From a checkpoint of a small image VAE.
Training: muon at rate 0.0055, 18700 steps, batches of 64.
Rows from block 1 of the decoder of a small image VAE, named by matrix and row number. Rows with one number belong to one channel. Each number is 128 + 32 x the weight over its row's rms, rounded and kept within 0 to 255. All counts start at 0. Numbers have three digits each.
Before each channel's rows are labels from the 100 images, of 14976, where the channel reaches its highest value: "strongest on" is what is common among them; "colour at peak" is the nearest of a few named colours to the mean colour under the peak. Only what is clearly more common there than usual is listed. The data: stained colorectal tissue patches (NCT-CRC-HE-100K). In brackets: how many of the 100.
# convs1: first pointwise conv (decoder.mid.1.convs.1.weight, 64x64x1x1), inputs 0-63
# convs3: second pointwise conv (decoder.mid.1.convs.3.weight, 64x64x1x1, transposed), outputs 0-63

strongest on: tissue: adipose tissue (46)
colour at peak: white (97)
convs1.16:155137098161009162156120105085114140152143119103157123150123143125119086161126177122127111173145140143076132118123105083014120127136089106137105133108080146113106134078153175120133139108128090
convs3.16:143133147137050080174144120137092162138020153132130105137140137080075094130140133141091128138110188166180118121079138041160137103126126127142159180115118137149119133119105144111159146136076129

strongest on: tissue: lymphocytes (88)
colour at peak: brown (55)
convs1.50:125103108137133132162123102152159109116147152129038135129184141188099046135111113136115172132104131121102149130108113095135155199121129082140183013110119135123097128125076160134148123120148115
convs3.50:151134071086096112057123141168113091129176113126131136119160169073098061133134126146148046135125179082169105148151147130081129170132136119102143234100126159133127127115098134162135145128144131

strongest on: tissue: lymphocytes (67)
colour at peak: brown (82)
convs1.12:100150121130163091123133136131107116140048140143124046104077123081163096148051152144127070136122146123155101130145147196079100076132105106151171175145111080097165123166081107110119114110131134
convs3.12:162139094113102101127117138142075151061122054159149136084172096141105115130049125114175155120064161083156099156090139113062160091117095103135151146137140142085108154122174184129137096116141127

strongest on: tissue: lymphocytes (30); tissue: adipose tissue (26)
colour at peak: brown (35)
convs1.58:100151138124122115071130113136175089129152154148083077107129120138135086117151155124129051130113119160147122135205137131124118110131149089122158242144135093181167135130044154127138078135142121
convs3.58:131106164208158129204128126086104167133099144186137141133078068161161195139110134132112191120148091141068159122119095121156137080114124163154118045143131126137140139111138163158106135127103124

strongest on: tissue: lymphocytes (93)
colour at peak: brown (62)
convs1.46:081117122117105183102116131124133189169167110091138144113119095080206128111163108121149222118166133169154128137234146161142137164122111184153116110133145145099141136153146112120116111107083135
convs3.46:098139172122125197139142127127171061109129148066135091131130183134143111084175131134095077135154147189143149114243112158141104178164125113126090115117108106176137111150099126100138111151115128

strongest on: tissue: adipose tissue (34)
colour at peak: white (97)
convs1.41:124097156131112097187081114073106102156128150094149148143092152130111153125141173105140124114157080198160150140104192159138036127113112102147124119155134111083169184114151077176125096163164143
convs3.41:142157167164117101158149114171114135185156119082147167095211142195137113119090126151103096152089127146110126073121097105163084148098121132136108122197125162139143160124062111174080118174162134

strongest on: tissue: adipose tissue (36)
colour at peak: white (67)
convs1.36:176121160150116183147114120121067173085150125135146128141194188167079125174126107148140103132099163156199153081114129169133072119169118146147088141126148087137105143083134137155068097143120074
convs3.36:155119155123064147170126141115193098055118093145057081118081161106052125143128128122138100126146142119203046152135157149091166100145151126131120089135125191141141115125124117107104123122156125

strongest on: tissue: adipose tissue (38)
colour at peak: white (86)
convs1.19:108130129129121162178126195107123099165204142164149078105076147219127090115099142151150107135120164160049155135120076155109096128123135124124116099116141156079100140093156123076093140140087145
convs3.19:109131106134127065120122136141117126072199133135104093105115078201126091148205126110138166129112087116224072105151121109138128107170145072166150158135121107120110127169075120147149140141096132

strongest on: tissue: adipose tissue (81)
colour at peak: white (81)
convs1.49:213097173125149117142158090127170100112166152125123131145144111092134108181137141130108141105093116084124155120114114128132255154125162152116170142097093151118088104137147143111170130203125142
convs3.49:109148092082133113146136134162175117096164118118100207124110148095057123089111138158148104138118063153134142131144140053099164153123144170100108097138108197141103138080163182101115194159127127

strongest on: tissue: lymphocytes (74)
colour at peak: brown (70)
convs1.5:097111169134133145136099117168151151121127106119137117206131088068119138047141117113136120109139108163200080143120175186108128158185090145139148100136141132087111126178110084126091101102154053
convs3.5:159098120153116112106113130129070128150113170169081136075153113165022077116068104143159044126119158115139180136144114122171114113148114147187118139082093119097130107098129087136139146161110118

strongest on: tissue: adipose tissue (68)
colour at peak: white (95)
convs1.7:150122108135144078162119145122149073145157091128143132086111051146196139067164139109155152146111137141090069147092149090132137126119178152143106143103146195099128129106121167074118032131135123
convs3.7:110131130142088161171154118122149079147209123108109125128082153140106171159097134142144207139122096183127092099089177110157125102130123091114120135140113181182098116118109108094129024161153120

strongest on: tissue: adipose tissue (82)
colour at peak: white (98)
convs1.4:153180083153153114115146142120117130139163135088136108111169063122175114150138161165116143152125131137053140097141116194177101080138155130135178130124145150197077154064127062089100107165137137
convs3.4:147129078110119126080125127108126106110138125136149100120122150134070148123121126119071101123126117151155099133140109037151088065123058099128098131164131123045143116113139239091134144159163131

strongest on: tissue: lymphocytes (78)
colour at peak: brown (86)
convs1.54:136119148118175136125155071149094063124078127153144072148112160095151108105110112086120057115120140124139113100152115169067188163132058133158166120110134120090100158141075078116132136145182078
convs3.54:151114086165138126127125139123117098165101185119066181178110131081113127111120151133122109121196052126182110106071125122156111117141146175107139046159133133059142139184114088102118108106147139

strongest on: tissue: adipose tissue (49)
colour at peak: white (72)
convs1.29:154131134168147123081113133162112146146023087148078097093113122130085129130137084115126099118110151135156192164130122062201192117129130124113154137099169121107108174115114146090132160185143158
convs3.29:171119136144154190137114133146150123197206127127183116141094071083099121116107123130130110127146167161151096138144143051052126155109119085124144134130154140088196141157169117170128096086107136

strongest on: tissue: lymphocytes (62)
colour at peak: brown (82)
convs1.10:082127141133144082154133105148158126106122128115144086109106131184142064162031125128108107150123133143139112149106147191136188180141142133106214062101148094094088139155152104096132139127154087
convs3.10:144110099154140088070126119137066135135108104190119141141085118108117042142098097161167074148153192121113047105142203187151130124099155097125151134138134115116125099111101091120155096116137115

strongest on: tissue: lymphocytes (71)
colour at peak: brown (43)
convs1.2:086154098119105046138108156130144159162078144193158101069117093083127127142104149112117124142150115184159095131232083120133099100161115177136086147150115115098171151135108105126127146135094097
convs3.2:159136074121135045094117136122105113115119074175145101109176063117107115131076128133137160132100087076116101123089193156088148137108119192122129051126141118106076148135115155129109187126153132