Weights of a small image VAE.
Data: 45211 training examples, 26.5 epochs.
Rows from block 2 of the decoder of a small image VAE, named by matrix and row number. Rows with one number belong to one channel. Each number is 200 + 20 x the weight over its row's rms, rounded and kept within 0 to 999. All counts start at 0. After the name is the row's rms in percent of the matrix's.
After each channel's rows are labels from the 100 images, of 14976, where the channel reaches its highest value: "top examples" is what is common among them. Only what is clearly more common there than usual is listed. The data: stained colorectal tissue patches (NCT-CRC-HE-100K). In brackets: how many of the 100.
# convs1: first pointwise conv (decoder.decb.0.0.convs.1.weight, 64x64x1x1), inputs 0-63
# convs3: second pointwise conv (decoder.decb.0.0.convs.3.weight, 64x64x1x1, transposed), outputs 0-63

convs1.10,068,208,183,200,202,190,215,152,178,193,219,187,202,215,197,215,183,195,220,212,194,196,210,234,176,189,211,205,191,220,186,213,231,168,209,229,236,170,251,219,189,165,184,191,189,219,228,185,198,218,193,203,220,229,196,185,232,200,200,173,157,218,190,191,200
convs3.10,100,192,226,209,201,225,178,189,210,185,220,198,204,217,211,197,207,198,196,218,184,197,186,171,229,242,196,209,203,187,195,175,230,215,245,143,172,184,194,202,212,219,184,206,180,193,208,178,199,201,205,177,228,207,208,231,208,212,191,233,162,246,181,185,206
top examples: tissue: tumour epithelium (48)

convs1.29,081,216,203,199,195,183,195,216,217,193,199,205,194,171,202,216,195,196,194,162,179,200,234,208,204,219,248,211,224,226,211,194,254,198,186,266,226,164,177,196,199,203,202,202,211,192,182,195,217,198,226,206,202,185,177,217,208,203,205,151,187,193,199,181,199
convs3.29,113,226,199,216,201,203,208,214,220,200,184,205,196,183,188,183,183,213,147,215,214,219,214,213,205,215,274,211,201,214,217,229,222,201,222,256,177,206,209,207,215,215,190,197,200,185,169,199,190,202,214,206,201,193,183,159,203,204,189,241,214,182,208,188,203
top examples: tissue: adipose tissue (55)

convs1.24,075,198,205,202,211,191,156,166,202,212,202,177,182,185,188,185,182,198,185,240,187,203,245,203,234,203,176,207,220,179,187,204,243,222,198,217,206,166,170,196,179,211,241,198,199,199,190,200,217,196,192,188,179,184,206,214,237,191,177,187,171,238,193,201,182
convs3.24,096,234,200,209,215,208,217,192,176,207,208,211,243,209,203,200,207,209,172,198,196,228,205,188,174,209,231,214,189,238,208,212,166,201,251,234,203,225,176,185,198,202,165,192,201,201,183,201,219,183,210,187,184,252,192,222,184,166,208,201,170,187,183,184,205
top examples: tissue: adipose tissue (68)

convs1.0,068,190,167,181,193,182,219,254,198,184,208,174,170,196,236,205,207,234,203,246,193,228,178,192,180,201,208,221,197,203,199,203,205,168,189,164,189,168,209,214,197,160,193,219,183,197,174,212,188,198,181,203,205,227,198,211,169,216,200,191,198,182,222,231,206
convs3.0,114,205,166,233,200,234,224,166,200,204,194,206,174,210,209,176,206,212,191,172,212,175,265,210,187,214,189,197,203,208,193,182,210,175,210,191,175,204,207,203,211,209,259,198,205,170,176,206,214,225,209,204,211,191,151,221,200,196,221,211,200,194,208,218,204
top examples: tissue: tumour epithelium (35)

convs1.59,112,170,199,197,224,186,192,186,199,206,206,229,207,200,208,178,221,209,179,183,191,203,193,214,187,207,190,184,210,184,168,185,143,196,172,205,153,224,139,232,223,215,188,177,224,190,213,240,194,220,202,207,200,206,218,201,200,217,216,189,188,194,171,187,218
convs3.59,093,196,227,195,178,214,190,194,201,172,228,150,180,194,191,226,229,176,210,212,239,213,209,205,186,215,243,224,199,238,241,218,206,204,172,187,168,203,201,196,171,180,204,190,212,191,224,192,188,169,193,223,192,227,202,217,196,171,193,199,208,183,186,185,216
top examples: tissue: tumour epithelium (37)

convs1.38,088,224,190,220,162,211,195,196,221,238,190,204,219,184,243,200,219,172,195,205,209,178,183,242,206,209,217,193,210,191,197,208,224,194,221,223,217,184,203,202,210,191,202,232,140,181,196,202,198,205,260,226,201,194,186,215,221,185,200,205,198,211,198,224,223
convs3.38,102,146,184,207,182,173,206,197,238,205,248,193,192,181,162,223,198,225,189,185,199,208,208,194,198,179,208,181,199,199,175,201,222,196,180,212,188,194,213,174,166,182,209,192,241,192,218,205,181,207,204,176,202,193,216,200,195,210,202,170,208,179,148,225,224
top examples: tissue: adipose tissue (52)

convs1.19,111,185,162,209,217,188,206,196,210,201,214,148,183,214,168,189,195,202,173,217,202,205,208,239,191,181,206,221,221,223,208,180,237,212,211,208,175,205,202,214,200,200,196,254,183,258,180,179,210,191,201,210,208,200,223,193,209,176,218,193,188,192,220,167,212
convs3.19,070,210,201,200,180,197,189,172,174,221,205,217,227,213,199,159,196,175,182,182,197,218,196,195,185,192,211,206,228,193,223,235,170,185,219,219,194,205,194,213,209,204,169,247,224,189,191,212,194,224,192,166,225,164,202,183,215,218,179,243,191,197,171,222,171
top examples: tissue: tumour epithelium (50)

convs1.40,090,219,200,220,193,207,209,181,153,245,222,176,220,229,179,196,213,170,219,190,210,175,210,238,210,190,207,211,229,184,213,201,186,210,230,204,218,172,177,209,253,192,199,188,190,189,193,203,210,201,245,190,205,196,187,201,235,191,206,185,167,195,219,210,198
convs3.40,102,176,190,227,207,185,218,198,252,197,207,205,188,210,201,196,191,224,141,233,207,170,208,210,201,202,196,211,207,209,197,178,189,191,194,205,206,199,184,191,192,207,204,212,225,214,222,206,186,195,233,162,216,182,194,212,215,194,201,166,242,202,143,207,236
top examples: tissue: adipose tissue (41)

convs1.4,058,164,206,199,227,179,202,183,178,202,194,188,301,217,220,187,221,197,208,165,218,198,199,182,211,209,181,215,189,207,197,190,204,201,192,167,189,187,228,206,184,203,199,176,201,196,161,219,222,192,192,200,175,197,197,199,180,194,217,204,211,186,183,192,208
convs3.4,105,242,210,185,194,198,207,193,241,221,183,215,237,205,203,182,194,215,225,225,224,207,213,208,234,207,182,167,208,148,205,206,208,187,198,230,174,211,219,179,186,212,195,194,223,233,220,223,250,205,224,203,205,214,176,214,194,201,180,200,227,198,197,196,198
top examples: tissue: adipose tissue (56)

convs1.57,082,196,179,153,200,196,199,185,202,183,157,176,158,173,142,209,189,237,228,219,205,241,184,187,181,180,208,142,197,206,221,200,220,196,185,202,181,196,205,216,195,199,205,210,210,204,189,194,206,200,177,195,189,193,189,176,194,193,218,202,180,184,216,198,204
convs3.57,103,226,198,195,207,212,189,185,237,222,194,192,215,173,213,180,175,197,187,185,185,196,160,213,207,176,215,237,192,154,209,204,209,196,205,180,199,207,220,235,162,186,202,190,171,178,223,207,183,210,221,248,196,204,219,195,207,164,207,203,222,198,174,172,227
top examples: tissue: cancer-associated stroma (30)