Weights of a small image VAE.
Model: 64-pixel images, encoder norm layernorm, encoder width 320.
Data: trained on stained colorectal tissue patches (NCT-CRC-HE-100K), 45211 training examples.
Rows from block 1 of the decoder of a small image VAE, named by matrix and row number. Rows with one number belong to one channel. Each number is 128 + 24 x the weight over its row's rms, rounded and kept within 0 to 255. All counts start at 0. Numbers have three digits each.
After each channel's rows are labels from the 100 images, of 14976, where the channel reaches its highest value: "top examples" is what is common among them; "patch colour" is the nearest of a few named colours to the mean colour under the peak. Only what is clearly more common there than usual is listed. The data: stained colorectal tissue patches (NCT-CRC-HE-100K).
# convs1: first pointwise conv (decoder.mid.1.convs.1.weight, 64x64x1x1), inputs 0-63
# convs3: second pointwise conv (decoder.mid.1.convs.3.weight, 64x64x1x1, transposed), outputs 0-63

convs1.48:180090133113132123118154115135147143122107149130141209139111111155132119181102127110107128108100136143124133127127114124159110122123147146119132142126096148078143115181107142083100152140146168
convs3.48:099128117126129143161121133139137160166111136099096181132089118117146090076207128129132127129134122158136124121131136114117123138129141114143128105115132145210156124138105161118138162129104129
top examples: tissue: lymphocytes
patch colour: grey

convs1.11:081159169110146150140112145123105163146122112138106078150136103124094138202126134158130122101107130126115133158122130112146121158111150094172136111138117111100126142168119116163131134082100150
convs3.11:113145101113113135108132137153125140106112115125115184134132179145164117144098132149171085147097109121197129114128138132142133128140121108099138130125106127110125129126081155191132105180107130
top examples: tissue: lymphocytes
patch colour: grey

convs1.35:120192114127130109167146111120127145142091155136147130106135136105109106172105088138116110136129152127143161127156172178112148131120129091145157088135129076109113158134130102123111079132126102
convs3.35:172121191132120162140140133098111095138145109153139148125188151147106138110135135128126118127133138131147144145090121143140163167131122185084138094159120175129145118124082114132120117155103127
top examples: tissue: debris; tissue: smooth muscle
patch colour: pink

convs1.13:094168103194170140134112129143128124114148135111143123122102122133143111161110140127109113185181127156096136165124136112140109136085156182130084125136128153137089119113117133147117135124135098
convs3.13:132137120127127164162123129101110175076136122125110118124144077136149106187162118118151081132157106173103143132134140158109105127106171095118113101157140138131149127126107100146128171155136121
top examples: tissue: adipose tissue
patch colour: white

convs1.23:137133144135103139124134130146139150131138123146140117119090152100130118091112102132119123104156117117120100193139145105100046134088158133153110124109140126134151102211123133137127119114119101
convs3.23:117132159156046121142143113123118123141183139124146092152101169164122118114104131145148107123088127079131121132147099151159129105123101136129107135105115133102125138097128174095169122129140122
top examples: tissue: lymphocytes
patch colour: grey; brown

convs1.61:109137083127159143150158135114134117160097129111136095064106199121118123171143167133152117111139118121088103141141118120150147120103146130101105120119122113138071086128134137149160136123133148
convs3.61:116134080102183151123129126136126116157121129118119143111176183147086112154100131148119087128085111176109161132133152146132133169134135108165108141099123127092140118107149115142092161139130128
top examples: tissue: adipose tissue
patch colour: white

convs1.56:135152164148083099123086086148150130128098091146128157098154114166135113117093116139142104090145092111119130120134141175118094124147116103101121124112141089093142106163092161150114148118117129
convs3.56:115120072090170130115105135118104111120108115125128121141144128094112165142178124120178124127115099145154120136116152087102123141110156105119138143124154101202070112152112139142122128115136132
top examples: tissue: lymphocytes; tissue: adipose tissue
patch colour: grey

convs1.30:109124126112133127129121166129099143115147125136115122148155137162127116118137129094129102124153107119134149143146149140114154144116129140119142090063153130114118032113074109161077146145119145
convs3.30:128133147169116120181148132129180145117170133120131188145115098140138088114106129131096159127119090120115119133168108101116124104131137129135135067168120115116089146099154115149088129134120124
top examples: tissue: cancer-associated stroma
patch colour: pink

convs1.31:078107135151157159154120097155141135130102124168127113119134113136152145151089133112122106114161128086113104152119096090133133171140121136112163125103129107120130146117094108145105178156067102
convs3.31:132153113120118152111135134136142120171153124100130120119165107164151137132186122126138126127128137113153128126112090148080147166148088111106099097151113085108084155116157077111158109154154129
top examples: tissue: adipose tissue
patch colour: white

convs1.18:084167138178155114159103108113112134145126102107146089125130135121166146183125108124116124170116107119106075121170129106153143115156125114126144148113106136112128137119146156064118114095135136
convs3.18:134143113174128102125145144135157148175139186146111162129158119124165112153140131145088103139151106117137144140162134116122145113153178130109135113122108100144178160093141135173099103159114134
top examples: tissue: smooth muscle
patch colour: white

convs1.15:133140116123180108182106134112122123136105130140135160149122103156092105158139103135146129138122158164096112148119141168118144117143113171102141150136075111166185130114123150154146157100147151
convs3.15:126115126143136134139129129116145124124115166177112135100115135156106117103130116117184096126139161059164147134157148172127128161122123090111151135138130154143074137134149146132175173107128136
top examples: tissue: mucus
patch colour: pink

convs1.63:061126132114141087122128100095121132136083092181147160150117115115126152130205127119163129112113130124099151144091099139141110142144159129098156131114113164117154137127106112126139125147128129
convs3.63:109141086119134141161140126130125104143091089103146111135138130113139127112064128143093127135136120073143123113197114095125122102140143140132081090130112155133121131123107075152153144160105129
top examples: tissue: cancer-associated stroma
patch colour: pink