config = dict(
    model='image VAE',
    dataset='stained colorectal tissue patches (NCT-CRC-HE-100K)',
    train_examples=45211,
    image_size=64,
    crop_scale_min=1,
    horizontal_flip=True,
    translate=0.06,
    bottleneck='kl',
    downsampling_factor=8,
    encoder_arch='vit',
    encoder_norm='layernorm',
    encoder_norm_position='pre',
    encoder_activation='gelu',
    encoder_mlp_ratio=2,
    encoder_head_dim=64,
    encoder_fused_qkv=True,
    encoder_bias='none',
    encoder_qk_norm=False,
    encoder_parallel_block=False,
    encoder_inner_norm=False,
    encoder_patch_size=[8, 8],
    encoder_conv_stem=False,
    encoder_layers=8,
    encoder_width=320,
    encoder_positions='learned',
    loss='l1',
    latent_channels=8,
    decoder_norm='groupnorm',
    decoder_activation='relu',
    decoder_weight_standardization=False,
    decoder_widths=[32, 64, 64, 64],
    decoder_blocks_per_level=1,
    decoder_block='sep',
    decoder_attention=False,
    decoder_upsampling='nearest_conv',
    kl_weight=0.1,
    init='small_normal',
    residual_init='zero_last',
    optimizer='muon',
    muon_scale='match_rms_adamw',
    lr=0.0055,
    momentum=0.95,
    nesterov=True,
    orthogonalizer='newton_schulz_5',
    adamw_lr_other_params=0.0026,
    grad_clip=0.5,
    steps=18700,
    batch_size=64,
    epochs=26.5,
    lr_schedule='cosine',
    final_lr_fraction=0,
    warmup_steps=930,
    weight_decay=0.03,
    adamw_weight_decay_other_params=0.05,
)
Rows from block 1 of the decoder, named by matrix and row number. Each number is 128 + 32 x the weight over its row's rms, rounded and kept within 0 to 255. All counts start at 0. Numbers have three digits each. After the name is the row's rms in percent of the matrix's.
# convs0: first depthwise 3x3 conv (decoder.mid.1.convs.0.weight, 64x1x3x3, trained with AdamW), a 3x3 kernel
convs0.0 117:147166132137211138141134133
convs0.1 062:110077106087076109114105111
convs0.2 104:117103124142218132121134130
convs0.3 069:134143132145218121137146133
convs0.4 089:139132133136222138130135133
convs0.5 109:149192139128194132123137135
convs0.6 098:091172146130168177124143165
convs0.7 055:120095120127045115120101114
convs0.8 067:129126112119056067125129126
convs0.9 071:154179145156186147144156139
convs0.10 107:133138124156038125122137123
convs0.11 156:163164118166096138147180159
convs0.12 084:132154135130201122151178138
convs0.13 119:158162139147057156138106146
convs0.14 107:106094113105056114101105119
convs0.15 119:155180142149198135137140133
convs0.16 114:097126099071083093107119109
convs0.17 107:139169156114064138134174138
convs0.18 066:131119139126045156122093121
convs0.19 097:145171141187078115155123122
convs0.20 088:108105123125218133123137133
convs0.21 104:116106169182086164129113156
convs0.22 104:098115110106183066137140114
convs0.23 115:174173139177151164140152118
convs0.24 107:121139121141220137136142135
convs0.25 130:129185140118199141134108118
convs0.26 075:124094117105065074117116117
convs0.27 123:120121106114060078128099105
convs0.28 185:138177143162183156142161146
convs0.29 175:148167172140154150155179155
convs0.30 079:148170134141204144145142146
convs0.31 103:111092122089059112118110104
convs0.32 070:127162140132190140150184144
convs0.33 073:116121136130094105102047122
convs0.34 091:109148112127210132141164130
convs0.35 094:108128136138132213119096147
convs0.36 087:139187134136195155135140134
convs0.37 099:129169131107131111115047119
convs0.38 076:086103118081107138117071103
convs0.39 127:119106121123219111125134123
convs0.40 086:134169127122051165131135136
convs0.41 097:122120114116038107126118116
convs0.42 084:158164125159067093132109101
convs0.43 086:138162129133214127130150128
convs0.44 086:134107122135218147129142123
convs0.45 105:111166122157071086136167125
convs0.46 063:128152134130211169122129136
convs0.47 093:111082127118202142118097131
convs0.48 107:130158162093171188123146137
convs0.49 095:108104112085105069114087110
convs0.50 058:153139155191153177135154133
convs0.51 111:160173147156073143153144156
convs0.52 101:129110129138209156143155149
convs0.53 091:104133099083075083114128100
convs0.54 069:109135124084068073117130128
convs0.55 108:137163129120045158125123135
convs0.56 086:148155131178180136163166139
convs0.57 082:154104153186183135154139139
convs0.58 106:141135144104050166116105131
convs0.59 123:136134137169201159135153149
convs0.60 100:167187127123077156123153138
convs0.61 068:124149123123158206130168119
convs0.62 112:107105092126064118104087108
convs0.63 051:134120144133037129123108142