config.yaml
bottleneck: "kl"
encoder_norm: "layernorm"
optimizer: "muon"
nesterov: true
orthogonalizer: "newton_schulz_5"
max_grad_norm: 0.5
Rows from block 1 of the decoder of a small image VAE, named by matrix and row number. Rows with one number belong to one channel. Each number is 128 + 24 x the weight over its row's rms, rounded and kept within 0 to 255. All counts start at 0. Numbers have three digits each.
Before each channel's rows are labels from the 100 images, of 14976, where the channel reaches its highest value: "top examples" is what is common among them. Only what is clearly more common there than usual is listed. The data: stained colorectal tissue patches (NCT-CRC-HE-100K). In brackets: how many of the 100.
# convs1: first pointwise conv (decoder.mid.1.convs.1.weight, 64x64x1x1), inputs 0-63
# convs3: second pointwise conv (decoder.mid.1.convs.3.weight, 64x64x1x1, transposed), outputs 0-63

top examples: tissue: tumour epithelium (41)
convs1.21:153152105109122125123160130141000107128124128107109119134137129119124116117155134138135134126104113131119141133113116094128099136113134181109148120119116109121134119168120121150119150123124125
convs3.21:120134134124125143143123132116006144133119097127110124096139085131111136144102123128105168133110101120180120125150145167117137133142103151120086125120134112155108129153110112121135149148132131

top examples: tissue: lymphocytes (34)
convs1.8:133129138111107133081148168116149161131125138093108097129135105115145110189135107133179122143145152143171188103107116110114119108125132088110105117119146132165118161118111125120080146098146148
convs3.8:123115167144140191154121134092140153105133149171143142144100131120083128125107123106077120113121080145105144158126130134134156099105159175146126097171142116105173114099128114120126118122104125

top examples: tissue: adipose tissue (42)
convs1.6:116157100103158197128123102128088110134156118177142163127138099129150099069087122095142144137123145097134140148118153136110120142135130088113160131135113128115166136114115136125130103088128168
convs3.6:135134115106105083127143110152099109135168107081139165126125154138121081201145133141119096131109126156145134115124122074142143058130143101126110125117120129141169108108127137126114100110120125

top examples: tissue: tumour epithelium (63)
convs1.53:111099107103080140117136095161096144116120134134127182137143132120177098131108114132078124085117159152138117115159124124158097111113098175134130131139092091082126122093120141115129115117165128
convs3.53:128126126146114109122118136141131120151112170126098137146096122143090102136126127137100074139122082126113133110150196169150072131111148153111170126145148135112153147167081110139123140131090136

top examples: tissue: adipose tissue (49)
convs1.44:151096170124123173132100130108117117142116121137144123195102111081183122113111142127148143121118117104116118138121150173100118115164151103140193133122146122127115126112107114097125083114160117
convs3.44:176117190105135132171120130113132129132140100147126138155141140107099124125137129116103062128112159087133154145145134112133160128129161154115113113110134176135111099128157146105106087122073128

top examples: tissue: adipose tissue (57)
convs1.1:135123170140132145119113110116144114154104103128150134137126119081080120133114136131168128110152129123114149157152141162089103107177144143145126105142128159133125173114098107072196158115140123
convs3.1:138133081115114106141132110121121124133116132168120153155145161152187141150141128131133140127142116122102124111120124130160159152126107088119074127094124112129122108113145160074059180107130127

top examples: tissue: smooth muscle (43)
convs1.32:108154121138113154089100125142139081138121146127105060097135151106131140111183113135128103146120154172123140131158141113094128151137153172092135116109113087141147113130133134142087120125128078
convs3.32:133135152115124135126117133153115125089136108148121107121084099147124119125135115129089149135163081136090087128086123140103111135138162158114073109148130083168171138145121179138174128136131132

top examples: tissue: adipose tissue (26)
convs1.60:104105123127151126114105124128170148117179119143104133120117164184142131116146139130127132134117130134142124160112135096124205120116180108135157119098054150121125125125113126090108096131135125
convs3.60:125121144143137112174121122128072103176156121099116113085121087112128160127156121127123140121117140173111151121132146084122099146105106210129125134148146111146134136132137107076124105116124130

top examples: tissue: adipose tissue (32)
convs1.27:120157136131149131134129187130142104105093098130110146167123114090126150125097087122140099109142104135116137149131136155106083131171130093127121105095154083134128152118128082140141134135065101
convs3.27:106114152140110172141140132097129143138164085147128143085150106168114094100174123077143117100130144170121155145105111128170114132147092120133085146153128116129121124116173138124099094106137134

top examples: tissue: tumour epithelium (42)
convs1.17:123184100135149130148134141132145116132122141157136171099146127165114147132160127089146104129179152066155128139143154134105184133104167104100126125131128099116139132162117164158108121137151144
convs3.17:152151129099158128113123139140126115092123106108119183141158129143135093127157135085140116116127150106128079129134096110105140145169131097199146133126128152107145139169142149127182124150162137

top examples: tissue: mucus (32)
convs1.37:171127119147105150172130108175126124135092142136146144091120144130134109173143104149122155131138122130136136131129121153123228125164108089081124127127148121104098119115139149141112121154150128
convs3.37:147128079139079114063124141139108131150170120154084136155119110144146147112118126132116151129104167085105141130143151133129111113126085202126138106138128127151151130127153146147092142149123129

top examples: tissue: lymphocytes (41)
convs1.42:116101163109111122126062084126128098138107124122130112150139136127136111127122143087125113097140144137112121146151146147100093129096168137126148104109110109112164153033122138106128099142134126
convs3.42:132129137105153135072118129146144122135116158121103103056162112108074120066100126129191160130130125142120108127149148123127141085125166147145142114134124164145111131135125101128148136145113130